{
  "arch": "quartznet",
  "dataset": "read English sentences (LibriTTS-R)",
  "hop_length": 160,
  "input": "mfcc",
  "win_length": 400,
  "init": "trunc_normal_002",
  "lr": 0.0046,
  "eps": 1e-08,
  "ema_decay": 0.995,
  "weight_decay": 0.1
}
Rows from block 2 of a small multi-label audio tagger, named by matrix and row number. Rows with one number belong to one channel. Each number is 200 + 20 x the weight over its row's rms, rounded and kept within 0 to 999. All counts start at 0.
After each channel's rows are labels from the 100 clips, of 14976, where the channel reaches its highest value: "loudest band" is the band of the loudest frequency at the time of the peak. Only what is clearly more common there than usual is listed. The data: read English sentences (LibriTTS-R). In brackets: how many of the 100.
# convs1: first pointwise conv (model.blocks.2.convs.1.weight, 192x128x1), inputs 0-127
# convs3: second pointwise conv (model.blocks.2.convs.3.weight, 192x192x1, transposed), outputs 0-95

convs1.4,187,212,203,201,246,201,239,201,203,200,222,188,229,226,210,170,204,216,203,203,199,185,194,200,216,193,186,221,170,224,196,225,164,179,217,212,200,182,225,197,186,172,231,211,189,234,209,138,194,195,187,191,203,215,183,208,210,191,194,196,182,207,196,209,171,221,212,205,192,226,174,207,217,219,209,204,223,193,193,239,204,213,168,191,239,190,228,204,238,186,181,197,206,196,223,159,219,245,202,166,208,173,206,232,170,209,193,167,176,201,225,209,189,192,195,161,207,162,183,219,227,191,180,221,196,205,213,200
convs3.4,199,205,205,214,174,195,215,163,194,236,174,181,210,211,176,179,199,222,213,194,190,199,196,162,197,169,194,146,202,189,190,235,200,214,190,195,206,208,215,187,192,204,201,185,189,196,189,167,260,185,193,211,173,205,180,239,168,210,214,211,219,209,208,194,228,165,219,173,213,208,242,214,174,200,207,213,237,208,183,192,243,224,195,206,195,162,195,199,222,191,189,235,176,220,225,212
loudest band: 1000 to 2000 Hz (76)

convs1.77,193,177,247,206,204,206,195,167,205,237,210,186,192,214,200,167,157,200,232,192,186,202,175,193,198,214,201,227,219,219,178,171,206,224,183,209,171,190,193,191,216,213,219,214,205,176,193,232,180,216,211,182,186,219,207,245,187,180,182,240,155,230,185,174,193,191,217,197,241,195,197,219,190,201,183,199,227,193,219,195,180,179,167,196,224,242,189,217,224,210,201,214,176,210,182,198,211,228,183,211,225,174,192,202,175,184,190,171,164,216,194,210,217,210,204,167,183,236,222,220,205,183,166,206,200,204,216,196
convs3.77,195,173,211,216,234,189,172,195,226,183,190,221,173,200,195,201,195,209,219,193,205,235,185,185,210,186,227,173,165,198,255,181,186,203,186,226,152,214,174,192,207,209,212,175,174,222,213,187,225,237,188,221,193,192,208,187,198,234,216,229,222,198,205,200,212,191,194,189,152,232,234,229,170,205,210,202,206,202,188,225,218,218,220,216,228,178,215,197,207,204,219,201,205,231,213,198
loudest band: 250 to 500 Hz (33)

convs1.62,191,165,212,212,202,255,196,194,172,196,189,216,218,192,209,197,174,202,231,232,179,183,197,172,218,254,193,230,215,216,192,198,192,231,225,209,220,208,237,224,221,190,192,179,208,219,172,190,231,202,168,259,238,190,229,191,207,189,203,227,199,198,214,203,185,190,181,185,184,198,240,186,176,203,220,196,214,217,224,198,201,182,219,207,191,225,191,205,201,188,220,212,179,172,198,195,191,192,192,197,213,178,167,215,183,259,195,220,215,224,207,202,210,183,190,223,180,200,199,239,192,203,197,183,188,216,210,168
convs3.62,180,195,223,213,196,191,194,210,175,202,141,196,190,213,148,192,203,220,219,182,194,180,226,218,183,233,178,187,201,193,161,226,204,204,171,178,157,199,173,199,180,200,191,231,200,220,211,219,238,203,203,178,203,224,210,196,196,203,198,238,193,222,240,187,191,198,208,206,199,205,164,220,179,177,248,199,211,218,192,214,215,221,217,224,223,167,191,219,191,213,230,205,175,155,175,169
loudest band: 500 to 1000 Hz (40)

convs1.132,191,207,186,219,214,213,215,181,194,189,199,227,211,181,234,195,195,212,187,205,203,200,156,152,192,191,208,210,187,272,169,201,219,193,200,220,179,222,215,185,210,227,203,198,202,184,189,226,197,201,195,214,212,201,228,213,211,217,203,187,186,235,226,172,220,216,131,203,193,232,238,206,192,172,187,194,185,218,213,218,180,202,211,181,207,208,194,244,187,196,207,193,213,225,197,229,214,190,208,213,206,182,210,170,203,178,240,201,239,208,197,209,214,200,208,156,188,205,219,219,203,166,239,189,208,198,182,203
convs3.132,198,214,211,184,197,187,207,193,243,222,191,234,178,210,204,189,207,183,196,187,194,237,187,195,225,227,225,217,208,202,187,202,234,198,220,247,244,227,170,244,180,203,215,246,202,189,211,190,195,210,186,185,168,225,207,230,239,196,246,202,200,189,234,203,216,158,210,201,223,204,218,190,178,212,167,216,191,188,191,216,219,205,203,214,210,205,220,208,210,193,209,197,208,204,212,220
loudest band: 250 to 500 Hz (44)

convs1.116,199,227,240,189,188,202,191,214,238,195,215,192,210,188,187,204,165,210,232,192,195,177,204,212,227,213,186,210,188,197,237,198,219,198,182,239,207,170,189,203,203,218,166,179,172,217,207,171,213,212,228,179,195,192,209,209,185,182,192,190,190,233,177,232,211,209,224,188,239,210,198,240,187,205,214,180,189,201,223,178,218,205,152,206,224,182,200,195,191,228,227,210,225,195,209,207,239,196,230,200,210,189,186,218,196,263,207,174,160,184,202,187,206,212,212,190,164,178,178,204,172,207,214,171,227,197,206,179
convs3.116,173,175,190,206,196,206,195,222,192,214,206,201,211,211,188,190,170,218,177,178,182,192,211,208,193,206,216,213,202,179,182,169,187,216,210,195,238,183,177,205,200,191,225,174,208,232,203,185,219,188,202,205,163,203,204,228,247,218,162,217,236,200,164,172,207,170,238,206,207,197,163,209,196,223,178,207,196,218,230,204,208,204,230,247,220,196,204,183,188,185,197,222,209,224,212,194
loudest band: 500 to 1000 Hz (27)

convs1.83,198,177,216,202,193,234,215,194,205,217,219,220,205,199,211,204,200,194,204,208,213,201,208,238,231,211,151,197,212,214,188,204,181,213,207,239,234,216,203,209,188,246,180,183,168,179,199,220,198,171,204,209,244,188,212,173,180,174,206,211,198,242,156,209,184,176,218,195,182,186,198,186,179,206,182,169,232,186,198,185,215,218,194,195,176,204,224,184,220,193,191,176,242,208,219,209,217,205,188,201,225,213,191,215,204,238,184,166,200,192,144,223,207,215,194,224,179,201,189,234,190,164,206,227,202,211,227,203
convs3.83,187,174,199,203,193,246,213,223,223,212,217,188,201,184,225,178,216,211,185,197,200,196,200,212,183,194,196,197,165,203,224,170,191,207,207,197,175,198,198,193,169,213,155,191,221,231,246,198,199,216,187,194,193,191,212,216,185,230,225,246,241,211,192,198,206,216,191,189,184,191,200,192,194,175,209,183,208,180,188,209,224,207,206,167,207,191,199,200,228,227,191,219,192,231,202,201
loudest band: 500 to 1000 Hz (60)

convs1.6,201,210,187,219,191,237,199,221,216,242,204,203,222,194,185,201,190,200,215,205,193,219,203,195,191,184,185,217,176,203,206,193,210,244,207,241,219,172,208,185,168,214,218,221,192,199,195,172,210,239,218,183,193,224,154,177,185,150,216,232,189,241,198,225,222,222,209,215,211,197,214,148,213,193,193,196,213,184,202,222,221,205,165,181,211,222,197,193,188,167,216,165,190,179,213,213,184,218,164,169,199,228,232,224,197,199,187,187,185,184,207,211,233,172,214,200,209,180,217,208,176,225,203,188,211,205,212,232
convs3.6,229,187,239,173,212,206,227,200,208,228,214,214,205,216,224,182,198,213,237,210,175,213,225,222,195,218,179,183,216,200,230,185,177,192,205,191,167,217,238,206,187,231,207,183,190,190,231,202,204,198,200,219,213,213,223,246,180,228,200,199,206,206,194,186,241,209,207,206,201,192,204,208,165,217,197,220,213,243,223,246,176,192,192,188,189,181,196,159,199,216,196,211,216,225,210,212
loudest band: 250 to 500 Hz (45)

convs1.93,177,193,210,211,177,199,184,229,230,192,195,221,196,208,207,204,167,182,211,201,196,215,186,202,208,169,222,192,216,205,171,235,177,223,236,142,198,167,237,170,195,204,210,217,182,174,230,178,193,201,196,203,208,196,164,200,233,227,178,206,219,207,207,195,182,220,203,185,208,199,191,197,223,227,188,219,208,188,226,223,193,181,166,157,184,194,183,221,179,209,202,179,180,198,201,201,212,223,208,192,179,222,162,192,217,173,179,235,195,209,201,231,191,196,192,183,195,231,237,197,208,174,171,196,172,241,195,230
convs3.93,233,205,208,200,154,204,219,244,182,218,190,188,165,185,207,224,190,209,178,203,226,154,226,187,203,190,168,219,188,200,217,199,208,207,200,215,166,202,172,194,184,174,205,180,143,218,198,183,182,202,245,230,190,259,180,215,187,221,182,239,227,190,202,182,174,199,196,213,166,231,186,180,183,239,191,205,200,181,195,192,189,170,186,214,202,211,181,206,210,220,155,228,217,175,208,213
loudest band: 500 to 1000 Hz (38); 250 to 500 Hz (31)

convs1.110,201,174,202,191,173,201,212,208,177,231,182,158,206,222,206,186,210,180,208,213,221,206,180,217,210,179,229,220,192,198,176,187,223,172,197,225,214,157,231,205,196,195,212,232,155,212,198,217,235,207,166,203,195,190,211,207,193,169,157,210,201,225,216,189,188,187,193,188,221,227,201,187,166,208,218,189,213,155,189,190,170,209,202,203,180,183,219,209,219,236,188,169,192,198,157,200,199,238,187,195,226,177,203,212,168,198,213,206,171,193,183,199,216,221,160,205,207,185,164,190,196,246,192,210,205,175,186,192
convs3.110,181,189,230,183,179,217,181,187,191,223,192,199,202,184,216,167,185,202,172,216,181,195,194,196,215,190,216,194,188,232,223,229,198,180,193,201,211,226,223,196,174,187,211,177,185,170,219,197,163,160,208,191,175,188,202,202,204,178,187,232,212,204,183,170,201,206,197,231,208,245,203,208,190,233,210,178,237,222,202,209,195,181,205,200,200,154,224,226,207,198,177,223,187,182,219,189
loudest band: 2000 to 4000 Hz (51)

convs1.84,216,256,192,220,177,188,214,212,187,179,192,197,208,200,204,211,239,192,244,186,204,162,158,172,179,217,201,213,240,205,234,173,183,229,223,215,198,183,183,161,184,208,185,206,198,189,222,175,150,180,197,181,215,184,209,208,228,210,244,195,188,188,200,215,229,227,186,189,201,198,180,199,198,213,193,220,163,200,179,189,226,196,208,170,206,202,214,210,199,215,205,204,183,193,212,216,174,209,171,194,191,173,198,190,209,212,176,203,216,240,217,159,183,199,183,190,182,213,187,212,213,203,212,229,192,244,216,182
convs3.84,211,207,203,199,187,200,223,208,213,247,197,170,210,199,210,176,187,198,213,189,199,200,194,228,194,194,180,203,178,175,190,189,235,139,218,189,219,160,183,199,203,246,189,166,230,212,226,206,203,196,193,195,214,214,165,220,223,166,207,222,190,213,176,224,207,194,175,228,199,155,187,224,208,168,219,222,186,205,187,206,187,191,195,218,208,185,223,177,220,199,210,189,224,201,220,190
loudest band: 500 to 1000 Hz (41)

convs1.126,189,180,211,183,217,204,197,216,217,204,180,180,212,221,219,203,215,185,182,166,183,210,183,176,204,220,188,175,214,206,232,185,216,207,229,173,196,239,225,215,181,200,217,213,182,187,156,187,207,169,205,207,175,211,210,228,227,212,214,206,202,176,210,164,216,229,194,193,227,207,183,205,201,197,196,208,170,207,181,208,178,199,207,224,203,219,207,225,233,220,219,213,197,227,180,210,191,184,205,211,172,181,175,172,244,154,253,179,218,208,193,221,191,211,210,251,173,175,209,183,228,227,185,184,217,187,175,214
convs3.126,192,219,209,170,189,217,205,189,194,178,209,151,212,210,195,207,220,169,201,181,207,212,204,220,208,195,192,209,201,210,209,206,222,204,199,197,176,181,258,203,196,207,210,186,203,209,192,200,243,265,178,176,159,176,214,203,196,172,205,216,239,184,213,216,261,153,205,199,196,178,228,175,213,239,194,180,185,203,192,201,203,226,237,228,176,181,182,229,210,210,220,173,181,198,186,176
loudest band: 4000 to 8000 Hz (30)

convs1.66,187,210,203,211,178,197,210,184,201,173,184,213,203,207,195,221,193,243,233,185,204,161,204,171,201,178,230,192,198,207,222,219,198,215,211,210,180,212,168,155,229,214,193,202,218,223,210,202,209,199,223,184,207,167,198,183,221,216,210,191,197,201,209,207,172,200,180,212,164,200,207,232,199,231,192,184,211,229,222,189,197,195,212,186,184,188,192,197,212,194,154,194,222,202,172,231,184,184,196,217,182,175,193,218,206,241,199,180,246,220,181,236,220,193,188,158,218,220,258,208,196,225,206,181,209,223,209,152
convs3.66,214,202,169,193,214,175,236,217,166,197,207,192,247,191,191,212,195,186,194,207,199,201,209,231,187,204,214,206,219,219,236,239,212,205,221,206,202,165,199,205,185,207,179,183,186,187,204,219,213,208,212,182,224,187,207,190,191,193,206,206,210,208,194,169,237,193,186,200,191,199,194,181,202,211,222,203,193,182,191,158,175,243,275,215,192,195,198,207,167,205,214,176,184,213,198,218
loudest band: 500 to 1000 Hz (53)

convs1.95,196,208,222,191,233,210,185,215,174,199,204,229,213,178,175,158,218,204,204,216,183,209,208,150,164,209,200,221,195,211,189,189,221,231,173,203,217,202,213,204,214,208,214,198,206,167,214,183,204,190,241,210,209,206,245,197,182,191,188,188,208,167,205,198,184,188,188,187,188,174,168,228,223,206,202,219,233,241,209,172,197,220,195,198,231,176,209,220,180,126,202,184,206,192,193,181,164,214,191,200,223,220,178,208,210,211,163,210,215,201,182,158,185,190,226,189,208,217,217,199,198,218,194,172,209,229,217,195
convs3.95,176,177,192,204,219,201,226,194,197,225,229,205,180,207,215,183,218,218,171,215,210,183,210,234,223,211,202,200,201,223,214,194,228,227,210,222,199,186,204,163,234,195,199,181,202,222,222,205,185,217,184,180,228,197,193,189,218,220,202,203,209,188,215,205,202,241,199,235,155,183,195,196,195,220,179,242,182,226,187,202,181,169,235,174,191,236,165,187,209,188,206,183,200,204,214,220
loudest band: 250 to 500 Hz (36)

convs1.46,160,162,197,209,201,204,227,182,206,188,193,190,211,204,175,145,167,222,233,173,215,166,224,178,214,214,198,250,233,200,207,172,177,214,204,213,199,184,210,181,216,198,181,188,215,203,178,210,202,213,138,194,196,199,184,170,213,198,201,188,186,181,199,181,223,216,214,189,203,199,179,184,218,192,219,195,216,185,213,256,195,196,198,181,228,205,173,187,216,218,207,202,183,188,166,175,208,190,211,200,240,203,207,197,198,206,202,201,173,185,224,231,202,185,221,187,192,196,164,210,224,166,209,246,211,205,197,180
convs3.46,211,235,193,200,221,245,189,210,210,176,178,221,182,210,207,205,158,206,211,187,182,226,199,219,174,206,210,219,198,194,187,178,226,167,205,165,193,186,158,266,215,182,198,218,210,213,190,204,248,179,178,187,200,194,223,204,230,176,192,220,238,187,175,218,224,219,206,182,217,189,191,224,212,207,204,196,209,220,244,205,225,208,204,185,188,207,232,209,185,216,196,198,194,201,188,201
loudest band: 250 to 500 Hz (49)

convs1.178,172,216,177,183,209,233,209,194,203,188,206,200,193,173,185,213,212,212,187,202,179,204,176,202,218,210,245,214,219,236,215,229,201,201,199,220,209,224,196,208,188,205,201,179,200,203,189,206,210,174,213,188,233,196,207,212,237,190,183,198,199,232,199,201,161,191,188,185,240,185,162,225,208,197,220,194,206,222,225,199,220,192,211,240,227,192,187,235,151,197,199,221,211,206,174,209,211,226,210,205,200,198,248,218,155,242,200,194,175,224,213,222,225,235,180,221,183,188,198,186,228,188,195,167,239,182,214,179
convs3.178,194,172,185,184,183,193,190,185,194,209,228,235,203,184,177,174,198,199,248,174,198,208,236,209,183,201,209,181,186,163,189,177,179,211,191,207,206,168,221,205,252,180,213,211,186,204,206,182,197,190,196,213,159,182,170,197,207,248,185,181,226,200,222,207,221,183,218,212,207,148,209,200,212,179,183,196,224,205,216,180,193,240,162,187,201,178,211,135,196,180,159,197,245,201,218,191
loudest band: 500 to 1000 Hz (54)

convs1.38,178,180,232,217,161,222,223,213,187,169,190,202,207,201,191,205,181,208,206,179,188,189,201,198,183,209,159,216,199,202,196,149,174,186,207,206,192,223,198,184,187,256,198,215,198,199,215,211,175,220,199,203,190,168,186,201,216,185,201,178,219,214,185,189,182,209,212,175,243,185,227,191,213,183,238,217,182,213,239,213,219,184,188,207,214,215,190,204,189,222,210,227,178,190,207,206,193,197,192,173,189,224,233,204,169,227,224,203,236,223,190,140,180,186,201,164,218,198,198,188,181,204,205,191,192,230,207,148
convs3.38,211,205,200,196,205,190,205,178,189,222,240,187,164,191,205,209,199,200,180,236,217,212,183,212,184,234,184,206,203,217,197,206,207,246,225,211,198,157,188,208,212,171,201,203,207,193,238,183,170,168,189,213,198,204,164,185,195,203,205,179,207,208,203,198,222,203,168,201,219,212,226,200,187,201,189,211,173,173,189,206,168,219,221,191,206,157,183,219,211,195,179,217,177,177,197,226
loudest band: 500 to 1000 Hz (60)

convs1.165,220,191,196,181,203,190,176,198,199,221,215,176,163,219,203,188,175,189,201,199,139,204,205,219,197,172,202,177,189,196,198,207,194,202,189,245,224,177,207,219,152,193,207,198,196,218,163,240,198,230,239,256,206,207,175,180,187,191,212,209,201,213,230,185,206,168,196,191,234,210,216,221,162,230,194,191,195,214,170,233,193,222,189,205,197,209,190,215,186,203,192,212,213,197,159,195,195,214,231,211,194,181,198,186,201,185,230,169,206,211,199,213,205,207,169,210,163,194,197,219,160,216,238,204,204,204,224,210
convs3.165,217,228,209,219,223,207,208,216,236,235,202,220,211,217,166,186,204,190,225,218,211,214,218,224,203,159,214,213,176,230,211,189,225,212,190,248,201,195,212,211,206,212,168,250,220,220,211,216,212,235,177,222,224,236,225,214,190,176,202,182,238,215,192,211,203,200,245,238,224,188,217,212,225,235,198,213,208,209,200,194,191,231,196,201,203,196,204,207,239,192,212,191,182,223,196,217
loudest band: 2000 to 4000 Hz (76)

convs1.138,243,196,237,197,224,211,204,169,179,206,224,213,214,197,174,200,197,221,193,212,218,182,158,171,202,213,212,206,193,188,170,252,206,203,186,182,169,215,186,200,251,205,158,229,202,186,185,152,180,179,195,209,200,171,216,202,234,222,199,182,206,207,216,183,209,225,182,224,189,208,217,205,182,221,194,175,221,213,214,187,220,187,227,203,171,181,192,154,195,218,196,206,238,198,218,193,225,204,180,225,225,213,217,216,207,191,197,191,210,196,179,215,245,195,183,232,191,227,204,197,166,192,218,206,202,210,197,186
convs3.138,185,201,214,192,211,169,184,202,201,209,205,177,227,198,207,173,180,205,193,222,251,215,198,176,205,185,193,216,182,206,236,221,200,172,200,195,193,236,170,209,201,208,183,182,207,214,189,219,186,197,222,165,207,197,187,217,196,224,163,219,171,192,215,243,187,202,162,173,181,234,211,189,186,182,221,202,189,202,193,204,230,209,211,182,192,200,182,202,194,190,226,198,200,207,207,230
loudest band: 500 to 1000 Hz (65)

convs1.133,216,223,240,207,236,163,205,183,187,180,192,168,183,216,202,185,190,178,218,182,216,230,224,216,203,179,203,195,190,238,208,190,197,194,192,184,208,180,239,239,190,164,225,200,187,201,206,163,183,195,204,231,178,190,228,214,260,181,191,175,187,175,182,199,163,195,211,225,211,224,210,193,195,196,202,191,207,182,188,230,167,197,214,181,193,199,215,186,211,178,214,216,184,217,219,210,191,201,198,206,226,229,210,202,248,175,222,208,169,214,190,192,202,192,215,173,235,245,213,197,197,226,182,213,209,209,220,184
convs3.133,210,200,232,189,218,131,198,225,218,209,209,213,211,202,207,169,185,169,166,155,181,201,201,193,203,167,214,193,184,203,236,209,180,199,190,196,181,192,174,224,203,218,202,192,176,202,186,164,232,183,228,208,234,189,186,214,226,213,179,201,207,198,184,232,187,195,236,152,189,174,195,192,178,213,196,201,186,220,182,208,193,247,193,193,215,198,193,193,198,207,196,180,178,215,220,147
loudest band: 4000 to 8000 Hz (71)