A small multi-label audio tagger, trained from scratch: activation leaky_relu.
Rows from block 3, named by matrix and row number. Each number is 500 + 40 x the weight over its row's rms, rounded and kept within 0 to 999. All counts start at 0. Numbers have three digits each. After the name is the row's rms in percent of the matrix's.
# convs2: second depthwise width-9 conv (model.blocks.3.convs.2.weight, 192x1x9, trained with AdamW), a 9 kernel
convs2.0 109:486505488515541572572539516
convs2.1 140:498482539573582518505502503
convs2.2 107:499512506543499454409458487
convs2.3 097:529504549546582537492503529
convs2.4 077:533529524504538572555540526
convs2.5 090:535533533549549558527534531
convs2.6 115:493497494452424439453500485
convs2.7 102:493481479457451438432474488
convs2.8 095:487503496448409449486516493
convs2.9 107:506468446443448450462486513
convs2.10 105:485504516492504551592552507
convs2.11 101:501490426431452513513502539
convs2.12 098:486497477459436454427480503
convs2.13 089:528499554589512530521535499
convs2.14 111:488501444440420472484499494
convs2.15 101:488493528547582530548503536
convs2.16 092:505486451507546574542538532
convs2.17 099:483500519562549532548549542
convs2.18 102:503516566560540564487508515
convs2.19 093:492496497455532551544576531
convs2.20 132:491501501445435435452479511
convs2.21 084:437458434478454515474487472
convs2.22 115:550532539574531551515506511
convs2.23 097:460429445467457512479497534
convs2.24 098:492490539537571557553514507
convs2.25 077:481488534509549542581504543
convs2.26 100:469502517574561552509517529
convs2.27 088:507470455433451453479487458
convs2.28 092:558528490533510519551548561
convs2.29 097:533536556552534547537494537
convs2.30 089:517532486467508604520505475
convs2.31 077:468430468545547511529513546
convs2.32 103:492467462435439442496488480
convs2.33 114:476538551553522569490533478
convs2.34 098:503529478452443424493460488
convs2.35 100:503539492536561584523503504
convs2.36 111:500509508594517519569509500
convs2.37 095:508480477482449434446457463
convs2.38 100:499487467453421484438484481
convs2.39 084:483508532559549563546517526
convs2.40 099:481535546556573538481487486
convs2.41 101:527521530472412471470473463
convs2.42 084:495455471446424468470504472
convs2.43 104:504488488574552568533500510
convs2.44 099:576558468474511551501484475
convs2.45 104:517461546572561535481505499
convs2.46 099:430479517539574528504499468
convs2.47 108:519500526590558479535497486
convs2.48 094:479468462415449484480498470
convs2.49 100:441482514423478440513502514
convs2.50 103:498515455434426460484519487
convs2.51 096:478502505524555553518561558
convs2.52 075:466482498492488518565577547
convs2.53 111:488498533589557537503505526
convs2.54 091:478454439447444499536511528
convs2.55 095:497477509426435460455520489
convs2.56 107:495484458460411451483499487
convs2.57 098:501492477416452498557515531
convs2.58 099:488513489422418469510509496
convs2.59 108:520456505462560476552459544
convs2.60 097:494450506455447481580511509
convs2.61 109:504527563587542511503486501
convs2.62 084:488516503509532578577519522
convs2.63 094:538539552558547469540492523
convs2.64 081:518540566564545532517498527
convs2.65 110:465535514494434510568549513
convs2.66 090:452486471442425493482536479
convs2.67 097:522522539556537563552515524
convs2.68 099:551541539506540534543490562
convs2.69 092:496479501425433456457501494
convs2.70 101:438465476456467435479469504
convs2.71 085:522492493484439411516533525
convs2.72 085:457503568457445472458482486
convs2.73 105:500501571547557540539529498
convs2.74 102:511495484568558559541528506
convs2.75 093:454458464475489515533537576
convs2.76 087:448479437450432491497494493
convs2.77 109:493535495562516589515513526
convs2.78 096:482441452440469457472478475
convs2.79 083:459434474447556467516516509
convs2.80 122:506539546575563527521501496
convs2.81 088:494483471500562556567529528
convs2.82 098:481551461523529548473509574
convs2.83 095:459495460438429462524495510
convs2.84 107:511514555560573533527515506
convs2.85 094:443449454435464475506488496
convs2.86 107:522508515589555524533525480
convs2.87 113:478467438419456484517496494
convs2.88 091:519504497571525551552516552
convs2.89 118:499514437442438458471483511
convs2.90 092:470513570566523557511491492
convs2.91 092:453466461462420490462488503
convs2.92 110:524489487527582563529536504
convs2.93 081:520530510548534548561552529
convs2.94 091:540535476535516561546537549
convs2.95 107:508523550543580513545493529
convs2.96 106:483488489458426445452471477
convs2.97 091:507514566549510477440466455
convs2.98 088:492512428411517508525505512
convs2.99 092:553540556574523525493490508
convs2.100 100:535502497588564479481485483
convs2.101 095:470522466432465425487484503
convs2.102 083:459502431451470465463457486
convs2.103 105:550532560575531483508514488
convs2.104 094:566538538513538462502440525
convs2.105 096:548539563566532507479506528
convs2.106 094:455453467455477438502455525
convs2.107 100:489493493533554563569523530
convs2.108 111:499518484490413433461503490
convs2.109 092:489512442438428488500463514
convs2.110 108:477486522560539561542536536
convs2.111 089:480468478491592533527466530
convs2.112 085:498512474486461460423456451
convs2.113 100:490506456461411546502520484
convs2.114 108:488460462444420478529516513
convs2.115 112:508504530554561560533540521
convs2.116 098:536547548558532555516493532
convs2.117 101:515521469428432448498484512
convs2.118 088:532490547513588520545516521
convs2.119 069:511539558587510487463488491
convs2.120 083:491511481479483546578563529
convs2.121 110:538554557532570514516507479
convs2.122 091:500517509542539567545558531
convs2.123 098:494486505491597529490466550
convs2.124 132:498481521571565551534521492
convs2.125 100:486560447516490560472515447
convs2.126 134:479521524578554562507504506
convs2.127 095:504473465439461429465478481
convs2.128 129:463494515586569481502508487
convs2.129 095:472477466435419482502495470
convs2.130 135:488506545588564511513504501
convs2.131 113:480480467453433425493508497
convs2.132 089:498523516541554560564535511
convs2.133 098:453461456433466456493479474
convs2.134 106:470459451458418486478516493
convs2.135 101:492507468424425473470504486
convs2.136 131:496495503560552551545558499
convs2.137 083:463448490520464422536504535
convs2.138 092:461493411501508472446496467
convs2.139 119:507495466449419449462498493
convs2.140 082:517529507508516537570529576
convs2.141 094:478496476456416475475489445
convs2.142 086:476509500483460422448494444
convs2.143 090:481521492485427524447474437
convs2.144 101:509455473455451422475479505
convs2.145 106:441481431447460495471481488
convs2.146 085:529512537554563542537519541
convs2.147 088:455521444504458517522549562
convs2.148 111:514531553568564533520492493
convs2.149 112:490441431432476519518510503
convs2.150 090:471488491487396462491471491
convs2.151 101:513502492451437438461451492
convs2.152 092:472530510502509544547492591
convs2.153 098:498473449438431471462486499
convs2.154 093:542538558549521541540494541
convs2.155 077:489533502507484449540587535
convs2.156 130:503503460420428476480505488
convs2.157 081:478486495448436431469464493
convs2.158 093:465477486493527562569541537
convs2.159 101:476502481444414461533517503
convs2.160 094:492507475535400458502526493
convs2.161 113:535540574557536525526504514
convs2.162 114:504474502483417426472492516
convs2.163 096:474509528492482430421485466
convs2.164 108:517489526554569553544478519
convs2.165 106:476480485412427504498492500
convs2.166 096:517482502528537575547539549
convs2.167 083:474498513517509437423444485
convs2.168 114:491498519560585553499515508
convs2.169 135:489466442438438459492507484
convs2.170 085:499474511444454433455458500
convs2.171 141:495493489533599552478494493
convs2.172 100:548517499506539536485460416
convs2.173 084:507536511519515574533532569
convs2.174 101:530512554544435452457492501
convs2.175 097:479494478509526579561550516
convs2.176 088:530543565530542504551544487
convs2.177 122:508511497529591553543498517
convs2.178 101:495518478505467512593558517
convs2.179 095:489522572555540546540484509
convs2.180 106:531518514524577574529494500
convs2.181 114:520491492477397459496533503
convs2.182 103:501520491512437410470496473
convs2.183 088:458493482521489542585550517
convs2.184 093:551513535533582541520510522
convs2.185 087:480460437467449489489445462
convs2.186 090:549497505465532457450533565
convs2.187 091:423445449452499505483487496
convs2.188 121:511492502489429430441480486
convs2.189 089:431499450475441530502539523
convs2.190 083:523487532589535526529518542
convs2.191 090:499478440440436513537530517